A small image classifier, trained from scratch.
Data: trained on capsule endoscopy frames (Kvasir-Capsule), 42238 training examples, 34.5 epochs.
Rows from block 3 of a small image classifier, named by matrix and row number. Rows with one number belong to one channel. Each number is 128 + 32 x the weight over its row's rms, rounded and kept within 0 to 255. All counts start at 0. Numbers have three digits each.
Before each channel's rows are labels from the 100 images, of 14976, where the channel reaches its highest value: "strongest on" is what is common among them. Only what is clearly more common there than usual is listed. The data: capsule endoscopy frames (Kvasir-Capsule).
# convs0: expand 3x3 conv (model.blocks.3.convs.0.weight, 168x56x3x3, each kernel summed), inputs 0-55
# convs1: project pointwise conv (model.blocks.3.convs.1.weight, 56x168x1x1, transposed), outputs 0-55

strongest on: finding: angiectasia
convs0.127:121076155185135139122078166177071161087111112126122105108095143155086124163104172143153148140155136081157137138169085121151143092135110145132207170128172088130066090147
convs1.127:085111159124120143175165140155071175120101124125177164119073096102189108191143084085156140117131086094103106124111199123066121083120136168119113172108122113119118095144

strongest on: finding: reduced mucosal view
convs0.51:071168124132134161118148111128131080080106143106104174124149087105115134190150134069151080196139113161077192108091068088143150105139131104061136107141132103140131095130
convs1.51:140136107094141220126174130108115137170169123117106103128090078124140152130075096080168135134134052147095158115153137139136110141125145165149140130086035092142181113123

strongest on: finding: ileocecal valve
convs0.117:110180093123158144102103120116148124097103171128155105136120106092106093175105127115177136162157130178108184189128124110100117193122105119189095130110180072116062167163
convs1.117:134145091079145109125155154150097077147168121116139128142145160091114182083050133145105141177114163153171110113152120092134066140083144118134123092177131046126155137072

strongest on: finding: ulcer; finding: angiectasia
convs0.19:088136200138144161127149075097141161154174071178165152122086069128118162083136140107164113149115106094120131116100128113209085102156116122112141185084166141115154151149
convs1.19:118148119082127075157093164121154132128168094132126113155166093127122139196160073145120102133244079097179142111130115143221158107138133139142140125137137131135131109137

strongest on: finding: reduced mucosal view
convs0.93:138089156115129156159106132127085105131168147155116132064147189141107170129159168107070111095099129067130089148091087088081102105104158079056157149108175112110127105104
convs1.93:160174162141103126116103109173109152165159143174175069153071152141130118132170193127131137159128137104160097127129209142117093135164105167077139156098087073163118093114

strongest on: finding: ulcer
convs0.105:157175064109134120159114155125111142120089137125065163152089189138134111085125183026104121145118163157104122161107146149140150113118082117156120130130175081190114109138
convs1.105:160134171186102116178186200106102087154142113107155100123139137129158100074139125171175151067112130117123079146160166153059116117165142100103073105109129127169135134134

strongest on: finding: pylorus
convs0.58:090120180114132134128122162092111164085159112157126161183136089155133157135187200128084144101083081156127141110096167169189160158083148121089125162142089105110124155079
convs1.58:107165182118134143113155162126153093207107107157146128135165154165070109095132167146130107107136123157056159121135092141111134166159192156106089119126112084194186133102

strongest on: finding: angiectasia; finding: ileocecal valve
convs0.65:122110094165085097101085101108084162161159153102154083165116119105177137139097127134095108066051136087133107157112067131088123117115074092161131158137062092123117113104
convs1.65:127125135068131081126146094102100092102126109129073148191152103166125121143128085145108105168170142086123122119210154155093123124127190158166129132096162067102099193139

strongest on: finding: pylorus
convs0.85:202067140111142109131163081150152103125136109134098105086119104145157119123069125175096146104088121099170103161120136045082151102106145120130107114103159101161061184126
convs1.85:119119177091109110193137140136173119109118105191142142106141145203137099067118130097130088103101085094072098118089110110118160133132188073098128152129096088103179102103

strongest on: finding: reduced mucosal view
convs0.40:133118142210155143158123153089130135151142081133168138116116074116078111124084156176107140158092111146154143164085132116079153140091156195116074107088128127187145179090
convs1.40:117119145122134150161120156139117076168164091118164173100215124181152134132148126177114111142096101183089142050079160150085153115165137151123149111154125123177131090083

strongest on: finding: angiectasia
convs0.78:061086144140117126108079115148098083137089127136111118113124133186179101065150101171177106129127130150127094107164174101098158106135108125195131149114158072086150059107
convs1.78:097125162096138092130110114125127153123101119104126194112143069099089054135107133060125085115174133076146127178093169170143147136154171155159101084132143070078124106147

strongest on: finding: angiectasia
convs0.55:125045135157111123148111108114132146170138170113132132146125104148148148178099143192148102173117141144145047196114083093160114156090089166076111084088115122111129172130
convs1.55:124149085063116074163129111094123152099114101116111136171163055140114064154113084103094110131182128076131105108166168113097119152156148135194148145121123103069148176119

strongest on: finding: reduced mucosal view; finding: ileocecal valve
convs0.84:131147118124139068142116132137100122112072121112143142136150144115110123080094152147131174134202145185147084130134174064092117153120178223144159118113116171145109189160
convs1.84:101172117128092142106127136167087135154154086098165138134184165164137176131119146153146055112115125129080192141163134172129115165183101126131110106088118149172142124037

strongest on: finding: angiectasia
convs0.6:044190145146104122146119152152151101079141122125137169124121067140130117121092185127145146096065150095192090126099126184182141164113119153103112084150105116169089146141
convs1.6:053176123128171093170163165172126102096119152145176151136137155090099091129123127178153128117153116158123191173154120137096040067135108098156091152120157115135116144131

strongest on: finding: ileocecal valve
convs0.120:070154074130105084082180140148122117113132157156135120110083130073180101138077095087086168149151074102179120102129165104159142123112123085077077113139159150136176127145
convs1.120:088074108127088137085093094096130187129193089138187068104071109105153135167140183093123109091080151118134141170128057114142125114126140087141154144125138169139131147106

strongest on: finding: angiectasia; finding: ileocecal valve
convs0.101:098110122151157189135053118085134117095128090167106148158178166105106123122108094075150131184066104129101128144152121094150161098132176111083086171142143154121122086069
convs1.101:154163129099191076102135076121136118093178132134120149134175117213080153148160094138096106097202105149141135177132152143109114134142151123166128198108120121096106168165

strongest on: finding: angiectasia
convs0.164:118175183143088128135095207165093116124196130102144097146079119119133099145148189147070112124107136128120114084134120047136078067138117145117144130156141176130102098132
convs1.164:148145127083120120128111118125158118159167115143112171110149046154086075135157119152132097157147156133098129107215153134165112042134122062148154131155136161145158165175

strongest on: finding: reduced mucosal view; finding: ileocecal valve
convs0.136:142118217170123165145162159095139162140142166106169134119072156142137093158159105129093096187170105085132096102112126147112114127089088107086080132138150078114100061119
convs1.136:102134169101052187133089092145162111118133054119169165106175128127046066110144147159137140111115103143093127110098068154147160115102151131114149121122109159168169123119

strongest on: finding: ileocecal valve; finding: reduced mucosal view
convs0.61:092134179154108080147051147118138146147186155105138090071146137133123178074149175124127131137179120137164137150172125111111165126149169170125168150183170148119183150095
convs1.61:168125182136121150095049114178094148127174129107131133095111130064128110136124117148153155059158107129158188081125100114102153112097166131156118090135072118182095075140

strongest on: finding: pylorus
convs0.29:199115109208103127134143140110100186156128177141145160126186153089099165118147160128114164110100095154089145165110107180108137100100147097146090094108104098129087194099
convs1.29:094063140148124162188113143083073190119135108083145139124174171162114150070142103117115133138126131148072155198112085075153185130143149114091153105139089133122135112147

strongest on: finding: angiectasia
convs0.111:083121139137133188118117161124118144108152119121131098123149144110096172126158171087131129040176122100100136190115160137176133113133163170161181153143203163114080166092
convs1.111:134073145110165072168138165061076147145061146138149092134175178131129101166105134128096128121128121112121132157179151125118215152072136134116125072144166159148106147137

strongest on: finding: angiectasia
convs0.57:137135149055127103120084148161105075108137101131139182145126118139139143124153139139133149079096134170149149087152118100193120017100146120078163100118147132125154083183
convs1.57:092138097072098089144119114093164133130133094175151187167151111091119086221167135146142141147201093113125126124147134118184176124182131151176149088122119149143137107146

strongest on: finding: ileocecal valve
convs0.74:138203153139165098146095134072087136119171148136128133161121097101201104170096093099124118153148137130089162124148123098077178075170115124111051111122069145147151128128
convs1.74:200107132102125134131037114178104138087129158147099110141081114092145089112067103133060128111140093151150152104121127101138122147110094125050088122148087104124178155121

strongest on: finding: angiectasia
convs0.108:109145076153142179117127116115087179125177159148183103151140133108170130114169122114155106164074163119096166148165145069122122110168126097132093123081157090059123059114
convs1.108:163160069096201054102112158083160128116146103132169155217146075158100154160091088122118116108184119097132127125142156174162110118147145155148133146113119150114148154110

strongest on: finding: ulcer
convs0.0:127104159092176102164159057154164120156139164133098170089119119151106122163117155140125102104118144171206173128118117182168102127077127074075150106111117105125057144131
convs1.0:045133144170125150133152118181065150058098132100096127080152146149122185113179100169120127118107114191191121137142107115125146126129129110143087182122086115133104121177

strongest on: finding: ileocecal valve
convs0.152:138124178156126138087101136118044167146150129143189106138076096107093161115141171113148141135160145157144137164090201113157135084150092083178173143113154118114165095084
convs1.152:154142111152072136166130094162103131084112134208141116133198089101200112173114078158090126128204109120083135121121092121141133102177132123149097101137113111173168117131

strongest on: finding: lymphangiectasia
convs0.133:153147177148149146135119107112096140117100141129146167110154071106066063074130156122164113121191172132091148123197173141108103150157109214135096140134127143181150115132
convs1.133:108138098122158130082140133205168111154175156091155088164108127119123141092116053095163163152123099187101094178101185124147136135087109138137177130151125139128085168080

strongest on: finding: angiectasia
convs0.77:138168166106117151103107075084110130123124109057126181169138202144114070156081131070112124142083152119079133142115081140132091112109096135140152167118163075146171093129
convs1.77:087151096109141135135122086134109141109162143175114111182153094122153091190098150111122078130218131088157081128141155104152123157147198181150116105120093126093128173177

strongest on: finding: angiectasia
convs0.137:137130113159152144171174124090099136110148187166120183141147140120037129097112103140159123151139104124086168097148060090119098108164168149091150168176139165148084123173
convs1.137:110105126128093109107105119147100197055165139125179107119119130127144083122143150095118171156153160127146126100130198145145146204127174172134162146088156196082164137156

strongest on: finding: blood fresh
convs0.41:103103099137104076156087137205063113149134137092145124143087095118084153183128151105108144117113153155122116155124097072086128057135105158126119060172107137133186152111
convs1.41:174126134146093148171141216154135164122043112120134141100154105109118149137196116104127055147146170108100132204112103099110102088138135168102134141104091127092133148126

strongest on: finding: ulcer
convs0.151:117112169122086103111123108102085158124138076156115140056115096168135142140177145115123066177166118165118208155142192189119149165130156168141138111123079130151153145106
convs1.151:100138029152138120098116139182111137126137090114163143071111150140099164153192109138122132097105109186101153137115102163175160124125116117122195140102097063165128090162

strongest on: finding: angiectasia
convs0.80:170101125160137157151099146147123190121145159150087136113152108134117169113108085172130153148141179177150103152070099055115135158153100132090179181117117197171160159109
convs1.80:147137188095106131114159066151142137096103138198143142127145107126097081157159109092112176127111154079139126195139159125072139121177158192164131092134107106083121075157

strongest on: finding: lymphangiectasia
convs0.165:133117098167184110163176137088117129168169080074101066061122070115130125072109110125173089130106124101138128116097155059114121106116140145148121156110117120127157201109
convs1.165:132099126084083094120186125188146101150105147118133153039134170084060130143111141132130102122096116142062104128133165152066140133123134098089164105094160086123112091094

strongest on: finding: pylorus
convs0.97:138143103152068072166165115097142115174082132150131176172166195121121135116112147145119125148128162126134100134171082136135098096088142075131061066088137134088149187121
convs1.97:193194155183157154142107121137102085121054111172159102128124156067084121094130105136184140139101092132102153147097127149115147127148130147090131188124093107191152124166

strongest on: finding: ulcer
convs0.79:129157133134141082184098131123120173131175091136111073182095156151169125110122101120085191121083078127119092127146083149155195088111076120157183147111131165143098123163
convs1.79:132161119140116085108183104192127120164158194093144101139112158128097127139095096144198158117126105155095129180110163129131131122076123097111191078118113060158073110141

strongest on: finding: ulcer; finding: angiectasia
convs0.115:128116122102064140116095144139095135147216126151170134138162141102090134137163167181112118083098155130128111144109155155164124057122121085120116099183114148189081144195
convs1.115:201091077171182092145129137110076136159103141132135130156172134148100147152144122124124135172112165114060108159110060144150137145121136082068143094175160123092085087120

strongest on: finding: ileocecal valve
convs0.2:093164132139124111157135148165115118096126189128191101178186154159200112165111152157084119132120145124144105093133143082103078117151160131126070085106064142089086097121
convs1.2:089105089127126078139179107156134120142134178057109131141099115123103124068122091048091149070095132113110124080165119121118107095107082070121166133185131172106113146120

strongest on: finding: ileocecal valve; finding: reduced mucosal view
convs0.25:126072129147103138153129092098129167100154132125171158188143041110195162123108193129109127151148112121132087117055141140133106134094165086120105141068110132110089141084
convs1.25:126144132149101173121122112129147074210138067130131119143184121199131103127113177140125110117117105126104147091148156179077131154178151139090140100100079148180188101095

strongest on: finding: ileocecal valve
convs0.8:139159215151124143121155193115116183083150152117185109124168145139124161156167145149107112091207083137124141123138138112142114067159131156141170158112150178126135075153
convs1.8:122139173107093164154141138168173173193141099067128137159130125141155157164106115156153131099147099105139142130112165108123155107120151095102129145209175178161039094137

strongest on: finding: angiectasia
convs0.32:127128139137096137101128137118103149155167111147132190127206138152065126181193144151150126114124184178122154132084151088105142093098090134133180121085127133130078051140
convs1.32:116060122158139106112185179088101162128128076136173150123111107147143095120170143118134109179129182065061116128106140160142120173084141116118167131155179074105122080139

strongest on: finding: lymphangiectasia
convs0.130:190133148115119134100126078128143099196108112062117075113114107130106145105117143182118100131069099095092159145126156144078104139060111118119125099127105109211184119140
convs1.130:118131102120110131123094131134180110106080115114107080138134060089184093126180161162144148104112096176104164194058115131077193133081147131147165109118133130117101128172

strongest on: finding: ileocecal valve
convs0.140:063181158177161133134124087122133134092116184139146127146078094099127085086098108140131139137118078148118172126131146188106098166169164110199095188150110120120119185131
convs1.140:120132071132109095122099107169086025112163145173129092115128099165142124071098109147129156175148104215133146104096136095126122104134094091129124093132114160177150115094

strongest on: finding: angiectasia
convs0.17:108095125102155082124089102142114180153139156092089127129122149107117149178210115162148095086175097161177139129135155095135132097137076126103186112069069153100123108086
convs1.17:094170146125139094175184160096143118167087106160141152153169111134158086151124103106121149096138121116099076184178200105079173144130142206123094132143139123097083107127

strongest on: finding: reduced mucosal view
convs0.159:122134099126143118176173123118126093126141161141179134155141191097141152140156081117099103138192148111131169125133060181047125074152131119062124150082144090134091126158
convs1.159:085088107150155122196107078148097134151108103107085123152129131138135158151104195126165125157091157110173141108128063130119213164132139107118115048123131163105150147175

strongest on: finding: pylorus
convs0.125:184177138141214125156125141138162151182138133083134175125164072141148111140133128116124087101125107184058149143125106131150177167138118141172178055140100111147140144133
convs1.125:165069090164102153137153118087143114151097039176136147119129131142144154130138180128156216106122080128114139088128112047113125172104109176118143097152138107163125116121

strongest on: finding: reduced mucosal view
convs0.48:112101163121095161111132054131138161134114111111110150192101114145142163158140152197076095110104153133102166159105075153144159088149122077114116081143087108177135200111
convs1.48:111141103083107146134091202154131051146084158121122077107105165168064145112142101152181104114155097144186100139109124118058092114142110105164163115137090130105134091119

strongest on: finding: ileocecal valve
convs0.167:153125124228101167136181163109070083049151098130136111128126138091116094106116115061140146133126146098126166180130119130123133133130097130141123084077181105161081118138
convs1.167:163094125155157116109077133166109163130180157125107134105138174070128162142097061084148130128145125150102077048131083154124126121190110170090129136198143161139118132157

strongest on: finding: angiectasia
convs0.142:107171135197126148153110123154109120051125118161188081126044146102118122073156150071101104105093138140124123112158092167127082092177154134147083120133151142157105126151
convs1.142:133112160149124135192144167116104109122087155110152162073133082118117121099068102139203142172126121150092106125153222138091162131152170144135109117155181141085168099141

strongest on: finding: lymphangiectasia
convs0.9:144167148118071149135209130130113075142107155137104198093092096126130070116101180130161125136099199144127187138146179128114143191140165125117120108165089160135133128120
convs1.9:096140152177139181095132160149094092106125112148136131176113123098120181067142133162131090139077091155107122208151116155123112224156149125137145163110127104090178141102

strongest on: finding: pylorus
convs0.126:152149150096112139132170116113151110091084150159163219140108135064106102074126142098079094146072086137161129127113136160155119131147203153104142085147126083153176111106
convs1.126:082092126145134125137117104158089104126153189142089153209120133098159106080084162055164144102128081156094112176136104116165099099109144176135134128147142067091093153144

strongest on: finding: ileocecal valve; finding: angiectasia
convs0.95:081128111169155120189139083115100113121079129146169104141168160098146144102088116172129106124130158130099112127097179099086107151114170087119050045100123124089161142169
convs1.95:124101117117091098108132133158079071098163116135055145098101115188181065094120092120110175104133134110160122128146213115130079113191147102125157116116173124134103137154

strongest on: finding: angiectasia
convs0.12:144068088154111135190163162172137162120133123073156146173078062141112170149100140098156140142170143117097135127134096122148133083092150141143173148165201088095102165119
convs1.12:113095089127145130152117141156060131067071126171102145121120122139132047183124152099081141128193164116078062130080140085099171130126133179129116156106127155140113124133

strongest on: finding: ulcer; finding: angiectasia
convs0.102:168137035135094067127126075173126107170106137115066138208161147102116092178169163073141129135130117127134122107148127067141106137114120129125147095105121159087144162128
convs1.102:172092143119133133122168078096087114113077119107130164169120156108116115162127133117201134127148095147117099208177155137165201145075136165160156157089178112147092134139

strongest on: finding: angiectasia; finding: ileocecal valve
convs0.24:187112076111048156152127105134106121117127158146133131119090118129126092187098167148135110163106167106072119100157179090077109082157093141151194081145115105143154165149
convs1.24:110148022111136133140129146088093134099154128102121163107188104082113125157141149114128162126163145065074114149215063127130126069119160163124140124122134109122096137139