config = dict(
    model='image classifier',
    dataset='capsule endoscopy frames (Kvasir-Capsule)',
    train_examples=42238,
    image_size=64,
    crop_scale_min=0.7,
    horizontal_flip=True,
    translate=0.06,
    targets=['finding'],
    num_classes=11,
    arch='efficientnet_v2',
    norm='groupnorm',
    activation='hardswish',
    weight_standardization=False,
    channel_attention='eca',
    depths=[2, 4, 2],
    kernel_size=3,
    stem='deep',
    expansion=3,
    widths=[32, 56, 96],
    loss='cross_entropy',
    head_dropout=0.1,
    init='trunc_normal_002',
    residual_init='none',
    optimizer='muon',
    muon_scale='spectral',
    lr=0.026,
    momentum=0.95,
    nesterov=True,
    orthogonalizer='newton_schulz_5',
    adamw_lr_other_params=0.001,
    ema_decay=0.999,
    steps=11400,
    batch_size=128,
    epochs=34.5,
    lr_schedule='step',
    warmup_steps=340,
    weight_decay=0.004,
    adamw_weight_decay_other_params=0.01,
)
Rows from block 3, named by matrix and row number. Rows with one number belong to one channel. Each number is 128 + 24 x the weight over its row's rms, rounded and kept within 0 to 255. All counts start at 0. Numbers have three digits each. After the name is the row's rms in percent of the matrix's.
# convs0: expand 3x3 conv (model.blocks.3.convs.0.weight, 168x56x3x3), inputs 0-7, a 3x3 kernel for each
# convs1: project pointwise conv (model.blocks.3.convs.1.weight, 56x168x1x1, transposed), outputs 0-55
convs0.122 109:116166174091072089131112130118124093161147141103088100134114118128141136120131113154135139132138131148177163109129142140137145146160161100092107098097121108100088151138156116122111074116112110129158139114124126115080
convs0.123 090:085108113094117077122114088148142136128145157136151161123114137125135137172180177152128111154155150157141143140143111105111112075110089155153172143138147137144150103123094089119101060041088183170187174158171118129140
convs0.124 100:130113134146136153159127148138144157136138122157150125140117100136139135123133123185183156141138108137108131106110127106104124165139156132132102128133109123127126209176151187121142087058109103145147123139132072095123
convs0.125 095:177153178139144159118126152165127129173159122173147126185129159166116113100116101117123131134142134146146124149140143151171176155177185103101164134119140120134126154164121094134152151134145128115121132135126136131117
convs0.126 102:131139181136144158099122115148148123117156158103138123124153138151140141102129139075135125099136139108130115099112113125152135110129131130129107140166169123119102142136129133137095124148119146189181125141083127145137
convs0.127 090:138124184104126118119134090128137126145119084099101081160138147123100123132131166131153142149147163132135146094121141161159117126159092123141159071142159099148138118113140124111136139161093075115096113090152128153102
convs0.128 107:135143130113114139157103114160142123085145155064116158171099109126113105135170117138135077134144137124124132129133144140136113123116118101172159108105131111079112120106142165123099162122121145154139104162166106112184
convs0.129 097:122092092129106095144134107170122104172138139172113142114144126120103159150124144122134147120136128110128135126143113112141127078102117149165102126134115157129116126098153117111163107101153132118099147136123153136149
convs0.130 091:150148162157178138164117125108120150126131155118111146192133151144138126092111125141138142119112127091110132156099107131109099159159105133118122164142141142084124111137060176125114140102102100163164094140155100115115
convs0.131 087:126155190125113142135136139087115141143129143158158181096117076145136131158123142122100114152132141121119140124119147153152128128146101173167167115133155118098108083136146126125143154152184123120138149140104107106100
convs0.132 101:109104140141101108146123122152162178135150149128118145120113138138149151065089094109175141126157146133113126083115073133144134090124126124138101152169165091112104150097054113109128167182161123124131165134106127110127
convs0.133 093:179126105141125083139183131094124112129181134112171140116085118117142169157183187128151128119148140135106148110165161092107154116145154130154134152141090134148113142158118111134125129130124168140123132117159103073114
convs0.134 106:109136138142159156146136115167143125136131134122125134157118103139140126138099109113147131120136122117108144153145111138102073125134126132165125155155131150126099153115122141101067129116128136136134129136157130155211
convs0.135 102:127120133133108132111101107112138100113124161116102136108141127164115087195118101135121114129126093119121129153164130097108143145108100124128137097106152135163168143116130156136155148140124169158109102099113102162133
convs0.136 091:136153123150136114118133117160130123114111103115143131162167141168124150173128128138146072163140110158157157098112127099125147112164158166145126173110152136122100137107139103150127152156117123186159104139162127132091
convs0.137 101:121131112156143148168107086113108130122153167113136113134120153138122129137105078132139139119114114153159153122159165154115114154126097104119123173132153168104114132138123128145135137163150130178171132126111125160124
convs0.138 089:124093085120073116106103113113087105126105094130127150158146155155120177134104146135134114130107157102080107124140119112135137141156147129104131118099150126076127078106133083163146093137120142146132132093156168094106
convs0.139 087:096071081104128134108113125115147107117090156160129183094126119138090099173137121147150145162156143153158164151162138095105120089101119108074083141143115155165168136110088141152157142123144119134120122133134111112149
convs0.140 095:104134108094084110158093103135155168133112100187162133137157123103156169134122128112139166151176145131141115152152145121144147127111137126161117062125161148115150152095146193121098129115119121095168169130096085138140
convs0.141 103:142160133116145132101107084151153137125117123128153110129166140108140107112115109081080115112147152145127116130147117141171133130143108123154154108108082102144124142132135132103128137114124140160150129123172111112124
convs0.142 098:130149140099142153068085121104152166129158142136151146139150153116122119130108135175162163157125171131144135136114126132108145117122146138108147149123173094130151117119114163150136144149134096117084145153119111135138
convs0.143 103:129128112135124145113093114137128114097130119171157181125137146097131105125155133094124117116108120177167132112114079152151145172164175127103083099167123141168162131111173173057141106095090124137137127093121124068093
convs0.144 091:123106105112125085146135133060075081109111089143143100114121140134150145154165160115111113107110100119121085153138157138118133127147135089105086128105144157140145131135145089072077095112144168164197109115124124134114
convs0.145 112:123138161118086107102105102157193143149162150090088097127109097124127096079127101090106118109107116145157163166153163157151169129129127149133123142142113137135094147121172116127154125134144116149127139156149134149190
convs0.146 101:093102133076074084066049064132132106135115114116110136143107128172109109169148135127114105125119114124116114127125106096101098091093115094099136110118128126124133088116123117135131114106109155172141114153133084104131
convs0.147 100:132142134152137147169147172150125102137145104113148086132131107143137134140121118125108125145135121124122090121147144149156172154173163096131119146170170157169153122105117149125149148104164135114139108111110126136140
convs0.148 109:118110138129112095110076095146150168137173118127141101103108100142131111148135111103116122121127119124142130151118167172124169141111157118137126116139164112116121112100122125105169139119153150123095106088121160155189
convs0.149 095:119135172150138142149135131174141098135166148090149163115131158115137159144140154139078144117112136125149161082066093112123104150137087164125104137126103129137168135162145139152143198140114128106113153192140161128116
convs0.150 105:133090072113139089113183146126115115110099132152111142110130106091133139084115111155153114154138138129116144141113139111103128116148147166123138137119132133131137106109136118128089086150115087118163122086186175069126
convs0.151 097:177118110148101080144127114116102106151147120135115115143109103125151121164175180124105107123125149156119126100137156119154099088099079111108076141154123119145105137093106115119112137154130110109148133167150119121080
convs0.152 105:111169119115135183124071149161118122132103082135155134157146121144166129124124153105125146133121167149161107123109122177144088121146118120117105167156114114139143135112132112082105150114120123121127156126123100118099
convs0.153 100:114144140137145121129150135099106132130147125156152110140142097110124098117139089115159151124125113121102117121111120165160161112098139114075094116086084136137154159114123167140152112126130142147144095082131114135145
convs0.154 095:142111116093139124076157161167125116107113135178135130136118105140112115177116123142117128139115108131122120140124124152118104133121114152093119176116135121111127095122103101105129111143129127113069133147122145188172
convs0.155 092:096100127122135112134151154128123109126169129096124143124115128152120105136159145184170122111155139131170171141154106106121126177126167140142103156140168148113182134136149134129083084131054144153137130148148140123164
convs0.156 108:144105117152141171116110144104155125085107074160185121102127115118150126141158128156139153134130130062076108100119106106107143141131135168149145151161146149143095112115108114104121097078105128117110131158122155132140
convs0.157 093:115108147157176135150161129106120120117146108172163106111126102146130091160114132111137160124122166118129134133126096142106094141123108144143107125140107125155131130152098157147121155146134154158137073134137123118108
convs0.158 105:145124113105094099093106112082110114077112140097100133138121126145127126088107099088105121116128122122155126134136139153140157098097108135137145149157150095087106146154099140133096127167115124125166105110148163155171
convs0.159 108:137132149113115132112119124113126098128140137129145157104124089127153101111129117125148140137125141115098116148148151121119136120126135117158142114133116113123101210202178089122134106128144111129159160132146181132153
convs0.160 100:136154096125163105121143104097139115121127131154116158095151152109132154093110127125142102112122110084105118083048132131095128121105114142129151123113135085119147146164163103134140150123113122118127100115110123132125
convs0.161 096:151132145100081109153120152151150159185156146134138119143145167114166159138141138119111106166157112157183119144165151148087145162135171154110132137114160153154188169144136135181181100127139103119112146124136148126149
convs0.162 090:075117148139072099174136120098128149148134135151139136150138136131155085047117101136132143146144144148126150140140150131160127123136163137118117170110125129139156113162125116168115092145142085124114112123118154168173
convs0.163 091:126152090128116102112152143143140144148139145150127202134093090125102135118091084171129116126106114133120108110132126097110098122129120156118117156109127121132130118153178117164149093115080190176145144157147158168197
convs0.164 108:101103146159129136120110123106172117100148199126135164159162126112160146159156107172126133148127140118134091115115103133091119109102166117099131147113151138106151098137132106154123139158121089117110154099146133079144
convs0.165 098:108138145123118167105119144100111161074130125108158152087107116119117120128138129134141148122154156126152140181178160136150112128141136139136147130130102080116117142140109155156128143150134148126134173146165129131144
convs1.122 081:123142115128116121088174127136144132104093118145144134157105125057134140137194151146125144106122108145112146110116092089111125112152105129120126161093132125103130178154
convs1.123 134:111102144209104089096140126154113116145166126136119135063140148107153162136175127122120148137143138126152102170154102135155131144121135113107135125132100131124118109103
convs1.124 120:108178113153166119054103097109124149124108129145154129098120160139101150117146133115125117108141185118092157118126153111095151095139103114113127163117107106135141138119
convs1.125 095:155084100155109147135146121098139118145104061164134142121129130138140148130135167128149194112123092128118136098128116067117126161110114164121139104146135112154126119123
convs1.126 097:094101126141133126134120110150099110126147174139099147189122131106151112092095153074155140108128093149102116164134110119156106106114140164133133128142138082100102146140
convs1.127 077:096115152125122139163156137149086163122108125125165155121087104108174113175139095095149137120130096103109112125115181124081122095122134158121117161113124116121120104140
convs1.128 106:126124100097129133114204151134173128155118136093152135132075107114088127121142144159097160121139109119109154128092130163150110121122125094134158098147155143123158148138
convs1.129 097:150125124076122134146104144121158145131187121139096146139136168131119170089103063123144113152129117142105142130135097131166112115125115146106134123093141126134161080102
convs1.130 097:120131108122114130124102130132167114112092118117113092135133077099170102127167153153140143110116104164110155177076118130090177132093142130142156113120132129120108128161
convs1.131 105:096149124147107094106110130151136105128165120075190133112099141100138132063133123142161139156113149118118125131133153091130115127097136118133109100167098122099150095127
convs1.132 100:097120155120111115100110130144090139104081144164125139113138094160141137087149170175118115140154112138134135140107073106111142103131129127134123132071126158149120163159
convs1.133 075:113136105123150129093137132186158115148163149100148098155113127121124138101119072103154155146124107172108102166108171125142134133097113135135165129145126136128096158092
convs1.134 101:117109112092111115158153089120152088167122144080139147114125116117179082150104172113131116171131138119147134103148149123152149078087124122130153134117131144125101140111
convs1.135 101:124149117138137121149168135174119119125129120152206121136105095137169150165115123102143186137126131134109096153116121125159144144103138163150124139150097131124079129110
convs1.136 081:109132159108071173132099101141153115120132072121159156112163128127066082114140142151135137116118110140102127114105083148142152118108145130118144123124114151158159125121
convs1.137 105:115111127128102114113111121142107179073156136126166112121121129127140094123139144103120160149147152127142126107129181141141142185127163161132154142098149179094155135149
convs1.138 045:127130130099152144146099184114154077134111098167124121185117126151148112096141121106145142165159104127109127129169177117139160121147124149153141136105140131113162134158
convs1.139 081:130121136107124091134165168136149158097100165143160100106184114138112133148135155117162138140127106141123104123139164142112124129143114105146117114050141158128129166107
convs1.140 056:122131085131113103123107113158096050116154140162129101118128106156138125085105114142129149164143110193131142110104134103127124110133102100129125102131118152165145119102
convs1.141 123:129080108125108198089174107122116166127122124142141170152120127108142102128164127120133147153136124133143111112091167128167162144129158141142143125145159126136146171112
convs1.142 093:131116152144125134176140157119110114124097148115146154086132094121120123107083109136184139161127123144101111126146199136100153130146160140133114120148168138095158106138
convs1.143 098:095163124162150104118117095185125114149123109107158123141152115126181065160106145124104143132119155118128117105095108126169132108144138124131084124124094155114120114105
convs1.144 094:100149161148130172126071178151139117082131139129165119111123130139135088093126114124167155146114115114108108134137158160130138100114145126125103143087177133103153131137
convs1.145 121:147096122101126153093153125052116142124108164114125157146101112107126138128114126112143095116100106164126096145127142127091137160159088077096153161127145138137125132136
convs1.146 151:177127107143137116120131144117140134089123120122111166145141131119084102115134086120205137144115148167158120128135155080084144127105114109109131137132104158144127087121
convs1.147 151:123122167144128161108109155103142141113118133110136130113099164127178117134121130148117072121101133110144179140123122103117094155111110156107113128047133153138115160137
convs1.148 092:110087102092166124138171103134113124153144115111133138101110136141066156128107130175140121141132117128136117114110097116111127137122106098148123081158123059106151104123
convs1.149 087:157122104095111144167117103205113161116124128111156120113151130133130061184108114138099136114114145164124139161156121121168127105093119142114130118140116126133126137122
convs1.150 083:124107089164174154116118153148126145145136135165124140124115119128150171122121060114101164122157141077131131084136124162141089120140105122127133117157156125096151151118
convs1.151 066:107135054146135122106119136168116135127135100118155139085115145137106155146176113135124131105110114172108147135119108154163152125126119120124178137109105079156128100154
convs1.152 086:147138115146086134157130102154110130095116132188138119132180098108182116162117091150100127128185113122095134123122101123138131109165131124144105108135117115162158120130
convs1.153 119:121144114151082114142112119162164064119137146145127176172144127153157143135136151104113138124090136159153161137166125135157151125156101173124109155123113109147119125142
convs1.154 078:128148138141131084145116163138125154120127106109134171110146115082172124144147126125197086093158117129146119098106106085111147167135121130131115117148156137122126083128
convs1.155 071:114158142165170096101123112140119116150128151105109164119145095137154167130153124139117106138143161175118108094161150175143157125130114147142115148152130173115145159088
convs1.156 110:159133156150164120135123145107159140127095119104090155178145120080168148120137129113113090146130136118084124137111126088175133097132097117104149134085136145116130094145
convs1.157 094:152158083171148137093104116142094126125135124154128157096133186147110127111098130123101126093121137132061141155145123155159159114105125104157156125127129125105100139111
convs1.158 113:117149099170127091107157152131162138127099159150138090139162145126105154125099137156090151104133119160134158130121125150102136106159091161136116111173114135094120135176
convs1.159 148:096098112144148123179113090143105133145113110113096124146129130136133150145110178127156125150101150115162137113128079129121192155131137113120119068124130155111144142163
convs1.160 085:139121084152137126149126131138113118127047155133107118131129132128111157151082117126131121142144084121109132130120098139127135124125138099187131155088144108113127149060
convs1.161 080:129089109113101121108116070127115112159128160127151107128098137129107156093098083120159119153114125167145115094143141153119111148147165117129133134138107084118126119064
convs1.162 063:189127101143140114118104143125112122132172142110144132143139166165141170102085105154105123084110124144153099111147134139109094089125126158130126117113144176105100109104
convs1.163 104:160102113134150138142092138118131121134099118129172100194138147115135080112104161098161096132118146125135142109165086126149124083148145106166131149134150143135157109148
convs1.164 088:143141127094122122128115120125150120151157118139116160115144066148097088133150121146131105150142149132105129112193147132156116064133123079143148130148134153141151156163
convs1.165 107:131106126095094103122171126173142108144111142121131147061132160095077130139115138131130109124104119139078110128132156146082137132125132105099155110103152097124116100102